A small contrastive audio-text model, trained from scratch: 6000 steps, batches of 128.
Rows from block 3 of the text encoder, named by matrix and row number. Rows with one number belong to one attention dimension. Each number is 128 + 24 x the weight over its row's rms, rounded and kept within 0 to 255. All counts start at 0. Numbers have three digits each.
# q: attention query, key and value (stacked) (text_encoder.blocks.3.attn.qkv.weight, 384x128, the q third), inputs 64-127
# k: attention query, key and value (stacked) (text_encoder.blocks.3.attn.qkv.weight, 384x128, the k third), inputs 64-127
q.15:104077135133127164109102116127156140146130140118083115128132154148128113114105130141105095162136144161084164152106137169116128140139103118125120164163103085121140148111112127112155141079137150
q.16:119100115152155138105104121144127071171122132114120106133114155127141095179128145119143131129129089094153152093116068150129080177143162148124093136141100121122141157116141143107164103117102146
q.17:133134130108149113165122155133133108101124109078121157099154101107119134138142076161132123149115121132130093119093098166103115152137146116136097083143136123103113139125092133152153141159117131
q.18:124154164117130117123109121146147091137160117169138128130146122119173121102146114113145100171120132088147146088151084114124202134149127159155109152122148135076148119126148141128108122102126111
q.19:137132137166129145136142142172133103165095141149148102151116107100101125122124140117128094139082096144106177127143107108138139175125101130149148159118143151122124110152108099159135176167161119
q.20:107145074102143099192130126133124144145134097156117122183113136126111130130155113122148129102115146128101129119109105115143139131150125125119091121142137157165110127145142169099128115117092121
q.21:128090134111125124111116089110155119106121149124138142124109120134084150129143084135106141122150123105144094151144071117113131128168145093186109117147112145152084129131164123142115190081134106
q.22:132136142172128142106098132142153136128111108146117124117141094124148110119109106131181138176154100111163122140151134117085149158140131140170116127163108118108144115089108142092153151103077107
q.23:162114127111148111120153157135145111117079110124113103104150118127119160126113164131105109168088111146146138080122111182111103159131097097163168120143118148111114130116164116111151200133178141
q.24:115113129090099128129127155078144093160139144135134146132124141158106090134141119134091067129129123103141072106127135138141139110122137133140106104125122143110091128131125095142122180134153126
q.25:141111187133155164151133117142121150160103134141121139167103091100098175137109135122158146148127153138125144136149119092108179098063098113159102092125121130114135170115104120142115180165144090
q.26:087145161108092124129150125133124116104164124115102127119113096120152132144142069137127179104098122157121145113124097111124137154145117121132102133126128177129113125080083160108144138137105131
q.27:121067123140135148112121108139153106118163107164123144097135149115157118158106128118159128124136132173160105140118153113087137156185143098205063114146105083161129122142142132120113127117154105
q.28:111138106168109120106099143138140187130134144091155106151101135121154117127125105122112163116118104102114114158156117179096099141165143143111133157122096141112100142090178177130105130114113145
q.29:117160133150142132095172116143115144157118126099131096095093138174139139128119151103143143105153075111130189085153138112137126140127153111087143158088156178102139129145140099131155126171111119
q.30:120095118118145131156139165148160132172143121171105148137105141166140098114069170134142096112124085135131121121127121100168130120135127082138119127136158115095107158132140154115089147118137081
q.31:133136120103134149115149121143153159115139088107130162110149119200116139161123095112154131122169090108131112134145118081111106117192142128103134152109109149114183133127116123123129160124104161
q.32:127123140107106132105174126144111122136137132103133117145096167080147133115097134138144125069138124116121135128124144118079101117126102159143111101161107105133129150088166156131111108114102132
q.33:110115149091155128115138090113145164107133152101104110153131135090157149105125119158109103182074138132114143121100110148145113105130155092141130156155158125160142135063133098134146122134119141
q.34:112111119112184109128134104129121103111113122151113106152133136138131126114111183142088102102103106121075145117139104130149129143096110142148183147161127106147142164117172120144130132117155179
q.35:132164117161120095140134118168123140153190146153161132120134113104114120110168131144162117091100130114135088163115111119120148135107105133113156119145187138158143142116113125094123120139122098
q.36:116102091157149143164152143131127144113065119117127129145137082160155115109141143111114083101156113101116125113070097147137137124129114095150152133103131125143127121149099119134114180107152146
q.37:113155081104144167128119141082136116101098146133131121167112161134158131118110100145086110116153106089145132129107128129111145105144155070166170148110144163173147093106163089156120126158182104
q.38:151149096131065115095140114094153127130112083140123183127157163121139124098142112092121107142158111180131131100122196125150166120171140113125157158103126053151160153143138109108128109154131127
q.39:133120177120181144119152103142065130132151084135172120118123102162135130111115149154124150152066151101111123113194144140104133110169147150114108157079132120102092119144108116129130171125113127
q.40:137158147113130143090093154140125105131132128164127102176143139105100161099152130127075097137129139150150135142160128149149110142089156139126128139118111119102111099142097144150133142174100153
q.41:133131136092149131159125136153115111124159155134134113129112167126106146107137144120144133139150144126132127136128141115171093108124099139145067184149114133143129121153136143137118114145153082
q.42:130117123115158106150129164109162106141093064157140141138132093139160145120168168127135112153137130118138120060116118150108183158106086102106137112121167133134140106156138118108118120104103139
q.43:116104195114107137134134103146152069122124146166136172152098148114156130144114106120103169136122124137109113149173145114138157062119105190131124091139125148131163151158111116147112106140117106
q.44:119068144136142132121129129134154129115114122136144099140111122177126105128129105127136153095145118129140114148105106186184146146146118101134100131112119112089139099147129168144188123122128125
q.45:144114146111166121123110144130134141132133109126132104129165104106148082129125124106144154152098115126128149135087092147121146185133087136127115159125156133072147125093140150147089085129132158
q.46:123145113166113095134147151126099127114103119109140128146090117141124088112083165125126119110153132140107154126123137129158092125108166144143172188126106150140123133134170146127122128107108147
q.47:138102120103141138117136139143128075141142096194127139112159130114096130116160127120141106131128115142134103129140182103095120136094150130098112131161113134118103093160122147137125096151107140
q.48:097119148120139128118129128131139151162104154133142144120148131139138123097108159122098138131163151105142128124122125155108140096131146196080131140104140138103157168118115128105087132132084136
q.49:127113148101104087139132082124123152099121131141134121107106116126160100123188170114135155123121152139117142127126186095120148106119130108126147094156129147123143164122072143166110095145091074
q.50:119131131144094124125154124121132129114126139135101095093120165170137173122064120092112120167124116142165145124096098143156125126135112063151135103102147116152139150072126141104121137089134126
q.51:108129102143129143101123122136114110148178143188133165168120143091119118121142148112083159081158124131145122150130096128136102131098173147053126108113151157172110147135104134124116092132094118
q.52:105142083119116121115142181165112118139162153174109109162162175133154129128150121109149126133116125098116128140103106131179142111087138122092113152133173120136105121159107132109137058112142135
q.53:122132111175103084074133142146137167114135140090131124105105106130133117119119167133090135119147137119141155149167158150101097160119135134120179099098098141137102167101155130099106120146108125
q.54:123163105133138120150107126071080138122119107114141115090130111110156105131136118135149132159098134127155110129089157148143127143179135120195118132118152123134141095154181102149107127126133140
q.55:130127099097126110149105176150158150137112106118104131131124134179116136142161115113134086190132143086131137118097108138137102143123091137121157097120144127142174151136165161093125127098135148
q.56:126110099099150156149123141083118106095120119108141139136152135084153105127166096138119155112112109135099132103110106140160177112131141144156097135152137123102124131122125134139169091098153157
q.57:115119117145136127129135101132082111110114129128180138122142123103143115136158146141102132078141140104108148117175119143126164114142133149157126093122158137123088149153098051133138097139117127
q.58:106172162131111182089113137149102115113150118134131131092148143123184116136169103108113094151146117108135151103127150116135149114106120177106103136138134123116131100119121105122166085107123138
q.59:127099135143132151098128151166109139078104129095105147091114122139153163132109122121148148157124129141099143178100132148102098092145100124140094138119141104119143145115167164137101115130126120
q.60:115141111145099110140159157117172155080124121122122156138117109153118116102113098141151137144142111150104104137109123100143094141178125118150181131111126142156130138082124154144124162097102124
q.61:147109140111135116138129129124090131148106124104119116079124110148096105161144062125178101164101116092114113178130141084114101142159100107165141133157130151101160087143134068133119142143118127
q.62:139102164083163118152108110119091130134101127121131143150152107121133125109131127126168167113153149167135105129139195138123160094142129204112151159130116099106152116160133160138089113110103099
q.63:137160131070108167136107143109184098143161097190106149093146150158099140144139115144125104151123178111141080114113102124156138160120113125129127123122145118166117102123139133104091129119164137
q.64:134141141133138117116143156127106110153127114114147098125118107126152109132117119108108167134164086093136101103116120078160119141127165112150138090160120112115142117118137127185116135098150118
q.65:114125122142113112094179125119138141152162143148113154140141143092137131154145123116101101120163107098140132109085123113104090173145136132099095080058108100119154118163122166075135136150118171
q.66:141124162148127131156115100117126149092117129152151159129127147182121131122115123173130144135136140153158137079153122138102122171135134092130141110070088113143148119150156141134141111119108139
q.67:136112176135120156114109143122142161139137153153182128099120119145119122090133129155135151140139091143164115074164150127109114105164131077149129084127124150159115096157109133132121130149132096
q.68:132148134100151109105154114120174113129154137114134142150157132083067098157151072129124143122093117093130142145125145113142108151157097162151086117132133132152138163123129140139154183157115122
q.69:106146126107095119109124120112167121162117105148123149118134113092120093144135100086120111097126127089119119163124104107111161138162140154119101115117161116111176149064117124142125176149143115
q.70:126104136144133158142142110144105116118136127115128145126111122101133159104102118126119141161100139143148123131138127155127113107156139143117133141152110129110133109167158114108172128149128141
q.71:103174198148099099103135134112163149144145119119147118155108177137109141081130113127100119116103111124141086119115125117143083113137129107125128158111199095158138129114147159106165109152125111
q.72:135154140101132104138122146153119154106127123100098099099144116104101119174086141104133135193156150118149124070138133124147112114145125104104067175141073116137123153098135145125118123125151144
q.73:151121103192155132135161184096159138128103124155143151096128087151153136105141074126135120149149133093128096178089128138124156130122134113113141110130086139135133135148158152098102106127141107
q.74:118139090076092136159148134194110153111113117100102104128115153126141157126118127099099114095128103125139162158107103134084120114106083133168137124097115119163116127134100098151149152127160106
q.75:119135121139138114124119166083157103139173146102115112095178129133154097121117139156173179124176150117121132100109148138071132134133147120109174104083143140185123161104147137137119129127077181
q.76:097148135104115126165121137172139084170132129146131101173163131126118153118175132129126148105104130155094109127157150119122120156112103096089118138108157165137148131097118138114147083133102135
q.77:151112184127114131093130110090140129169133125110153131115127105101155113137072143092136080158110120151089166107145172132138116138119151131137142151154179125070183119114101115118147125128148133
q.78:116105111102128174128076120156126078148145160146178152107150118111132123133150109132143133129139133106141094091159133150129160117089091148145124103153143129141115103143187134138117172126135137
q.79:094146136120138109140135135162149141106119112134131122153087167123134198127143145147118188130099109121130152112116135105113127184134104115117135125087148129178119125178135085133122121109175089
q.80:142120126156117131108144136129102152110125147029127115147117108127134170125122147139130112140137116100091123117124146090143097124097137142107114118115119118132122097147134134129100111143142160
q.81:138149126099150062122139129151145101101116104102117118127168133141165099132093149155105112128138122169122119123084109142137149074127117118116138150148102175149099143128105114112076158169118136
q.82:110161108101127124167150134134140127118139169101090102108137107144116109136119133142131128132155112148131134052106122088121127151141157125156133162105102143143128126145157132135122103106084057
q.83:068134121104082122119134106086134130110155150119148145154091123100117184086110111115140092125149094114124141123124115123127084116099124171103154133106151128100133145115127148082093136112147091
q.84:175153135139118134080134092159123108139138111138124131099137099118108105105109121129159134103182114128191097137126159138130129122105125124115094127123142115152146146134185157161155154147113072
q.85:155138121062141139137164166133143131130119145121122150124139147125149071143123153110137108122117079123106134085080107138141130085133115081129134122133107185146146137128134102096126161149159135
q.86:162119122129162116115170140112096153111131131132116171160115111118154120128108159131102176130115108160136082152095110133125087172100143103111096152127098132146142142140132150118091166127105153
q.87:141153143166114134111112152140060146117118151088066100122126137137130128117147122140108107156147132116130142094086151144098105149096132107145154114114152139177159099159155120090151149143133081
q.88:124138148118084136136093090161137098106158132146175117109152105141130143156140156112127108095136144173113143159134173113128134094125097129155106149114167128117149163082123105155130139128132107
q.89:114143126118125155161127131164214106136148144142102140142101164117092131131129132104114109091108097091117139133136123117111133101151187133148105153113154139126105123148125118100158131113154094
q.90:138115108168167107130147115159130154100123128122140113135094121118155129136126198144122170123132099114150129091114095073143138122129146135145121157137135164118137109182112099144133172124144140
q.91:094112137092169126122109173104122141140119133140107151106104122153138111158119101127102120149121104145134155112114074181114186127173131119119171122161110138163090176112084125095140154149108154
q.92:120075130188149129165117123135103095138147113112163141169122141110134131159139142115147082169133110136157090156147106141110129094102142121098157140145111154118142126146137138083122150115145150
q.93:114144150117107138094170152122110147104093115090126106134102112121158128098077126127144106133141100133133112132116099107138098117144138093115146148151113163140135115125132159137104118141167167
q.94:083113165101121122108095129081121117156108106170138140108124175118108092131168140116084087132149114136124131135096137139117120150098132145164103091117144144159143156137118166119144128184102131
q.95:151150121148147107156159110143169141146151180140120141142071113163116100138101150129157151093114080122142141150119103127143162114162150129086123154120139100148110189140109120116133152103113101
q.96:131178110163096117115129123163123105140120121045131127108102150164104136153105103159128111149167146146148137140123122118114132103099130117154182057101125119127134147134165128148140128095102141
q.97:129139110094099164139085174137141119144129093166157117147111128095119165111128145093092087128149114100141102153086160122124139095146116159153131117143155137097113091092143151120126130132185131
q.98:095111146098144132136084128135112123133129152105122128105080129110119109165128121131118090117152132109103094169113140126121080071141110131135098120107148102123132153073127127176127171117156126
q.99:157174099146132108121145169132186120136162106089103124110146073128141130202137080161167126133109158125144138038134155134149118113167130119110141136116174126159100119105133111149118132148124144
q.100:064110076121138153177076137119168146135140119058140099156110105094132146169147121132164176138147156110111090134121141119136126112109110139105110107136155135114177070094110136112120131148148112
q.101:146103136127158131127111117183133156089180134126105110091171123128092110128092144156115075108110129135136157140106095096146095067122153136144178135101099158105135138158094158177131130131129118
q.102:122109203073120111192123111122131151100154138149163119157138189159154154080105142135153105118091091118147171141140121116125140128157130145119155135141116113091098125119123142110158109143151126
q.103:169053148151096124128116150087049137124143147093157127124137141122127147113102140135140130103136149151134136119127144138094119186097119130130150094106115134145116106131131140134125153100111165
q.104:104160113115113135130146174123152053110146128157104155112135131147099164135147127130131136100134136147157077129117112103105123119163098096116139157141106101116121132139146110114099134084149143
q.105:100151097095121108136124157129112112137136145094141111130121103125153144125127111158191081178135121137092133191112180157154129122077107116136158117104112113109145137180113130143139136115135123
q.106:125107146155119122168148149131122098119121114055059106127149090120152181100085135109094135175118120154106103112082137133116155105134119110125108118148155088109088103151144152135139155153144124
q.107:183111123147137115113136187152140128150103091137185115118159120144123112120090137169156085100136100142107118129134160100133120119093125103085121086150142131102111140128098132180150142133111150
q.108:123136145129130135116128141073119147096123131120133139184076135158160113155114171056133128106114136126102110175109115109121132132156131106151134165121091129143129101107132134099118146150169147
q.109:126168126074109089118154119149160146091158104141146147145118161138150147192135123128102147150133126160111090127154137117146137104139161155155131163094110164149133143156137095104123106097142115
q.110:113084144137157132152164114150137152150175115139073129107155146099123132059117136078099142088123108108170133143149121152118129137107089114135130096142114132093157100122126150126151134129119090
q.111:151096124167116162126164133078111106100150176088078141176131112123146111115141143129139123123119100129137131105116077158148107102113140127102129140103106144158123168132142130118156136112130135
q.112:085119106082119110153146168098138135107081148106062137130133175130138153122131114125085090156167094147129102097080123134117151111131090141133144147146091167127110080115132114121108129140122117
k.15:101134107128138098114140189105142117200135150125106157153156144119126123137162139087130112118108150097103113093122157103125158079117156138146155079130108152142150075127106134111097108159115131
k.16:125145099145162143082131142143144145134117195159093136125168134126087152113129166090141110106123153144119149131161134112128143116166125102153153107125113131143153141143062116124136107152083180
k.17:137087108129104148126153104182154141088100150115116137107164123182059132103150100164157129078117154137114157162144112103111133125146104130119136122118112156118154135111155112150146119130112113
k.18:116132163109108166147141138143146123093126135100108132169186065117159141131092160173122172127103110162105147134118117107091151138156097148098119137112069140122138128090161113110148140111122104
k.19:095138113120103141147109152137156174128113121124139115151175099122102124163103114138096153096086098135103131109089097150133119120097156115087095156129129130099166152071125107156124140154105133
k.20:111135093114135138120145150101154153123098142174131149139101152111131155092127117161153121137126092162130157181170132094122125113144122101101113127107125134100130140089130102100134128093123109
k.21:112129123145115135182195131121109110112163090104132132132102116131138111164100159144155191119089122107121108110152128135100153117137122110105153097094110165134117132147107133114140156151158107
k.22:099183146179119151128147129152118134145137106114149106124128105135096107152121116156113116155111117176145129093139078106142144124125104082132178152165121153103191134125082124149177132124137154
k.23:120122141108129107132145107155141119136106128081089125129171117110096164139108143099140173093077138130171175119161140103132129133135104112130131146086105115108138115158124135150106101165129116
k.24:122110123123120115107186119121120125089112143132099130114118104172144146155133157113137135144069122072114133165131153157111131117120101166133125140113106149161103130162102121139131095139137170
k.25:101179117135139139132077116121167160103112133134142111156127115142063149141075159145093131189117101115134108145141054125108140138086119130147104160136111161132124120091143141152128124101162162
k.26:142177154160130147140103106140129130087137150168124160110136131149089160149105108121163115166119152175133169135166099142074122146115102104140075127146117148133104094118114128121125134113114120
k.27:123118165120133142140127157117146121168116110086130140115100104143133086105128151142129169132104140124151109112122110104152152144164149117096168094114132139160142152089125129100180094115120116
k.28:086139096162136124156126112118104135149156106127147147110105165160127156121115123107179054146154127177141151124131170089139115130133142124156179130105141111108156129161079118127136136162144108
k.29:101096121133160194119125112161060125142150116143149197133149122138141139149103122121125116128183136164162134095110116160097143120130157091107090163130147140121130149146115127105120142140096132
k.30:106121126110145123142152100130095143137136110112115175141176121133145114112131135136123142150085139161094143137105124117099173099123140109133158126123110155108132125061095093088147136142134178
k.31:126103135109132153127099086148104150099165118155167163118134141107099122100142142153136127137147186135140148072158105130123165129109162110151178122156136138108160117138148147115159138111120095
k.32:112143131155122116145130169134149116154073129157138083165113109155129152178110144107114141126155091117142120079098106140111128123159116117079102136126112098117110097097146167166112110141132130
k.33:141095101138146135126108144127084094145128162126131146132123118151108107142111169138142117129133132121113159108159093135132101131159124106130125135151108116109162104104152130121137138098105126
k.34:138111132107156102110130127127156133169106091156078118097149125110133126142109117136162131112113125109089127102147110169148112114122118176139130092108134147114157126131118118143122135056101135
k.35:161161156139112132127099140169139129125096123163167128130182082130139146116096076151111121115159091148111136062161132111130166118167086101138119086121123147123145159146132117139133111104143122
k.36:129109149110148100118114123143082151106136147154142100112107129180133122097111134170108109139163111149108116105143101118100128138128131084074184140106119121128080130171125139124127163111142155
k.37:140081088123147144172113107158120097111078136141125148180147138071131113095109088168131135088093164105105137129157206158082086140120126119114122129148150112131173096101117118136136121164120139
k.38:111147177125137132110170112112121105151178130112078083101096109146124137164100141123143085173094102136141159072120098155178115160132127083119147145095158095109131138121185130173159142125136118
k.39:144128101071134096136177108144122087120153148162122139181117124119178127157137136132111125115125127138156146139084104117136113102138145130150143100151092090097106110147151136149095117144114103
k.40:097122128095132134104139124171124105102145145182143108100146122113126116161132145123098113122110138136142139110088108120128101149126142167158115174171084145136141141141104100151141088091121122
k.41:113143138106135110134138147148153139113110106137126158138099144119097131170122166134151134151119118085087131072139155082111135141118128153126178129094176149136119117171113130134125143130142178
k.42:140088107157120183141127136148130121136126163090097131148121140128130122114113077144126119140143093119093124135168102099095146089135107119113125141142116128134117119129135113162067077117129142
k.43:102169152164120116068158137155137131107135104118127134122132094095165095071146117183097132172097134113131101149116092145138127129146128123153116113157116137104113182125097150073113122127167133
k.44:113102117162116167125171141183124142141138146114106121108119106103133111147137094100133128108152169120112154134140132113123150081131124128113142098098105203119124123157099127146166085157139135
k.45:122102103119124165132119157179135134116120149098149121188172110122079143127104100119129102119124123125119144121100133124108147138129141149115159120154125141120110098108143137140165088143121136
k.46:101113129128140094137116135108088090131091112141091123138109133110181158126126130112119149126102135166120146149144144118109146157113151133119138097117137116118136129162136132108089180142134135
k.47:155089128126131121089159141123145113103131104116131096119144091104155111159101124152115134168117080091120143141063087141145104125178142130102168110138170134119129138117110161144103106144122103
k.48:088122084135120119101147122108107145173140146100147161131151163117122153080152143129114102121148128111102150159132132113146151093108147141164122132146106086122121117144097121116112157136143134
k.49:116148169093139138088168154134123148128123144117113123157141106116180170124080083166114137147125078129141138140102114141139118140152109142134121121099092145086089143110114137120147137117100160
k.50:138132171163143130143163121140131053189135115114152170105139110087141124126147138087145121118117162132166167063108111154102157134099116105112106144168132076096145126133132115102138116155127141
k.51:125116087177130118124137137120117134145114126124125117071132188096144147133141110111125097124158110089110139159110099173158086113160147106131107103162158125158134159115082127110099145121128100
k.52:163114117151119099114108126129130129171137132140185141142143140103142107136164151137159066114124085146108132136095135141155111111128102142092120132159146090082121151112110126150148104124104146
k.53:137120092129179153124101105121114124135164118119139121144126172165161154133096134082130115127153143138157144158129091121118145102121143146149156121089115146148134108141109133153094104133139165
k.54:189099170144124126170110134107125089131100109112124123130120129148132113149117139161137125089120117170141107092156160150110102161123116140091116136111152088135121104126202148127169118096146137
k.55:164114104104144125128126122107180123093137128144137088174140153103144146142140166105143105072118146136132187153174121114098120107085109138117153115131113128116147115133168103144110086118137175
k.56:143103121133097132127127137142140129095076182137108117119135121150101153079142105159154134117133115139130121118170199107136105174163060117143133105121128130135120147139160170090130149131128097
k.57:136112121141117149092085118141111180130095152138134124117182123168090124092093097149081155117172099110129116158122094126173169128178108115128112130079103111135105125105135163128166146111127095
k.58:123170170122115139108115125106105102105136163149099123152120090118154149149127114107146094135146110137134143132116157140111108148167093129147102144160118109169135141173088135126096145134113126
k.59:131093148119165114113100118151152118169128095096142162144126160112143142105146127094148088108145153116135146129122163107104116143101135124155190084155148133131118145140148133089109158157120121
k.60:128165149142113123157162104116114140132144090133147131089107111116128134141117083142151158145090164144156176076141075162113123149082123100104143119157124134081153124120138123142152163131126126
k.61:156118149129143120107117127123127116129115082139165131159140119149066091155132130144098116113099126137111112090115122130122117162098142124105143131167168141095121134109133131134201159129126140
k.62:094137161128130123138129149086148108133127101121128110131146130098151134149113149187145107153147104123065109136127131111141130126125161155136119115142113099122088118129125151097118132119166113
k.63:170120109128103054138121131101138126088163125118114116126084085132111075141174175129116150165100150120090129142136095123114113147108115134098146120147122096168131121106167142141129081080161112
k.64:139149125128162176131135156139164102112136127137072149154133121107187109140105088126092131088143110128131142097124114130156129109106108146123146110144111121158143129170114115148086082076139152
k.65:112102131146127121101122129103126176166103095122158087179150145083100118132109122165129101137123132115117136091153143128106111170123128124109108139156123146125115131108153137127163128148128127
k.66:122128112092128104092131113105125106116139138088120130155121123105125090175124101118127149082106159090140130140140129106142114142135111145170119149168200103156136121089124116148132124145131082
k.67:142172112101127165130144141118125142094091132135159124146134111112169126114126142120145142117159146170118130115159120112133137171103104153115107127192108117117128135101142094134133129157128102
k.68:124129138148129126089120132154120173071127123144126140129141099147150118125116142140092135134112105169116141102154106125131179127087121111095144139097058100122142113161119134076125127142107164
k.69:145129163163154108117123103152103114119150174104128116117110172148125156120116127131120151144132198126152106115136134146149089148161136135108085117109124097095145137122156091109132110155139120
k.70:062107141098123088149110088091122213123134107124149165106124156155146110170133131161142149135154115111146117127113140143106123178134137138144121131101141123136163158109091096143113130083108115
k.71:140160102141160127150123150119121131132150163170090136133112140092183141082163125114135147085122166149104099124152124144118097090114110100121110121156146129169161112106129149115112111136132124
k.72:093151138131125103141097142199126097149110100129172109141097140130107164141119122105130159131141151101143111092119093120162117168131109117162101147088163111174137144133086128130108130110140120
k.73:130128142143118176156097143107108124116108119128117164179128100078115148148117089111118145144114124093085109136130140123105143152126120150096113172090151091184178151165136091126113166124109149
k.74:118119127125132180114161112146129109111106140127185097118113135150163118129133171113102128140129149109110115137141128173136123114149133137168122148118083112126093123105139139080127113142127141
k.75:088131115117127091124144154079142134128147111120096136128130065129129106098115131141101130122128135119120111114108108148161156117136127142079129158101120139161110158144148177112134151151136152
k.76:140106123137118134101121148127154117068150126185113097114147092150126154153135140163108121099123151148113105093079117133105114130159124175143112130133140122116146101136052105119119081120153098
k.77:173087164151120108138107129144131152153118164098117147139146087105143110142109131135145162096126112152129101100099152098128125184102123097141131124137125146128213091180091104103090125143160141
k.78:155121112131151162150153129123142107122148116161147157119138141095094154110080124140085147132091118068127132171147135143126160143105133130140135113147114143143121129145142137089131179133134130
k.79:140158112132119140112139098100160168136131146130136124126094134118114158133103102159149119088147152138130119148135179179127100106131109092099099091124145173128150112116115101114168183115177102
k.80:079117145093155117119111159102144129113137116076116121099159145173119107131125133100161185129142150123152105107154122154115130117100115152089110102093133099123116149197139130113139128157127160
k.81:113127133139080138132157143131099118131138136143132116156142090161124127112170099107114120131120117154188152078117144116168079132102116133150124087116086095120116104110100126118125130089133127
k.82:090116136112157143118112144099115149127123088148135114068133146114149096099139114137099094138170166132170103115117150117130152101110175132132117143145109106123143191106132167113158116081134124
k.83:120108144148085134112154121135112118198121112109132162098108146109142132130117135100151161168124098113167079133095118179142126166142139106088121121087125117114161138183131120130095136143142149
k.84:122130113115134152146158120106157137130141111165119131084127160096133130071128131119134137127147110118125098142140166143165133137124136088165143135165128123161095181141127119102160127140150099
k.85:098101095137064133135125150145140103088139141165163147131104092125108127178170107130115135141130156108122137144093128105122142137100089150170172129106108128141149105099079122143145119100127127
k.86:142197097169157102130146123090145107134138124119097139118132143094090099145120153132144148124114116163179099101141121121114131122061112085123099096114133120121142131138167135128132155158149137
k.87:149107121094155108166113131159142156083112090124133074117126105127162129158125123165142150170129152127117136087122169163185121138142126155138107111176095089148181136139118111165165121082133142
k.88:152141182116116164123125091122124120162098135158116157111115129123127177100132156117124096132119121137103156138151150151140150149122139134157138131155112166109125132107110084082106122142118106
k.89:102141127121100169111106131126114117119081109140107149130109108116163107152122140089123087102161170140107122137135052101079153134128113141130108207154131099162115144122116095160133116135164159
k.90:107165104122142120151117123098123198119149108107156146123104117162122126106133109119136082136176161145154143141151134131143102111139137105136112130126139119094081093124141085138119132071129119
k.91:128111117098084138122116135140115108096125144142139126172113090136120146155163104146082131139121090165114112134094104107121121132121107142127147109121111141123153074116139147162117138103145144
k.92:113114128137145118158169177147097107126094101104111146133130066150142122096105109129141144126138143098106120104178095105160130162179098146118116148108124131149131097133144102138066142159131144
k.93:116100083121064102102134159150158159118119156118159117083136122164114155118131078132121170105122116070124108135089140086136127121099122124115158125086139110126133138150112149098094132076125163
k.94:188147101154099135142138103113110075136120108172098153145111162148108156144140135142128145146117107101150149115131157125118180115109103146104085099150136121106156074169142162121146132119133155
k.95:080210108086119130124085145136125166087115130166088173122081115113150102135156115149147090094154133161141144193135108098107119107160106112153119141151141146158134161132151117145121126134135135
k.96:142058112142143106123117101148137119148105108194150112107156139124098137116113169112098098108124097117112144136087123124142141150143155131119107133121180144104157103099146154136117155130149091
k.97:149108142146130148141132145093122174106127124137141140112144159152129114081135158147146103083090099130123167085125108163116088143182158146137114168086126148144056150144097112096137137104139138
k.98:156095151111177092166100157145118104142147103082089112130106102150153137126130128155154076164061120118097141147122131147145118102115100105116115152142128124072096144130111134118147118156145127
k.99:151148106121078104133148152111142064154124112149099149132101090139088090134196149107135170112121146119121149126140130140079149108131123137163084120141108098143137142156152151105114117122122134
k.100:116107098081103150121147135126140114157157132083100094160131132139129114134147150119120105097108139108121155172120143104112114129106115161134089142190180115150151146102083139157118147124130095
k.101:097107099124111142090132115077129145140124125124118144144141131094138133122145166123166165105174132135116143112135117131096118140093145148115106143125176110147105100110128112151122129194120127
k.102:135133159127098186105152115147171148136111140070071102118150107146086102159112104086131175175126133109171121120112180120139125116137102095125130091143110120106131141154132148113101105122109176
k.103:086168139125113119133154132099139109149099144120152118081127100136115136137123098146155182144150160138100089126144171154165159101114114123116131131153110115167147106151134135137070140140169068
k.104:121163090146105139103111116141146146156124106141077108122131107146148179096100106093147108161174150087176114137145169133125117107136147115131137144140145105098160120110136073133114125133101175
k.105:104144107150095154093149103150146131158096168143116133147119151121139087128129115153121074130140100109105124079141109123136136144145091100059143103140129111122137153163144102149159129116105084
k.106:167123145115141093134101132136144154115158141108149144124193133123162158138106117131105174114112053133163123133148117143176138115105139085115112150138139093059113133091132131122171134070092133
k.107:132111121161120124087163155128108161106161161130091119127161122089122132120143139127130119135140116136107127152113123109119128104146130111117148102108085123160091143129091108131139133129119111
k.108:105138096139056164126144166117131134129108130117119125116144111096149108162154145170152179127113100172151146151122123115111145139111139122101120152104110137116123102157128141163133153119115184
k.109:117142131133069163114120183126144086133114132140119088169141151114085088151140158134137138112116118121162121133135134127121133128153129089109127111139125135127150120090130112117116149128168149
k.110:167119127134159124148147137139110124119118143113110146133136152112125132174110135126144083161116145102116126161084175135127114107102110114106088166126105112109151115148152082131109160159155117
k.111:108128101158113116135126155114101124128102133112086167132121067115105116138083123173164113161162155100142114109083106110142143091138144094129106170126121096112139158165150109143110138087136135
k.112:168134106103110157080123095139118116139139080116172157107120116166138106174180121087063135162142127123171105112115101118161150160133143179140127111127131111124144073134142154141134133073137129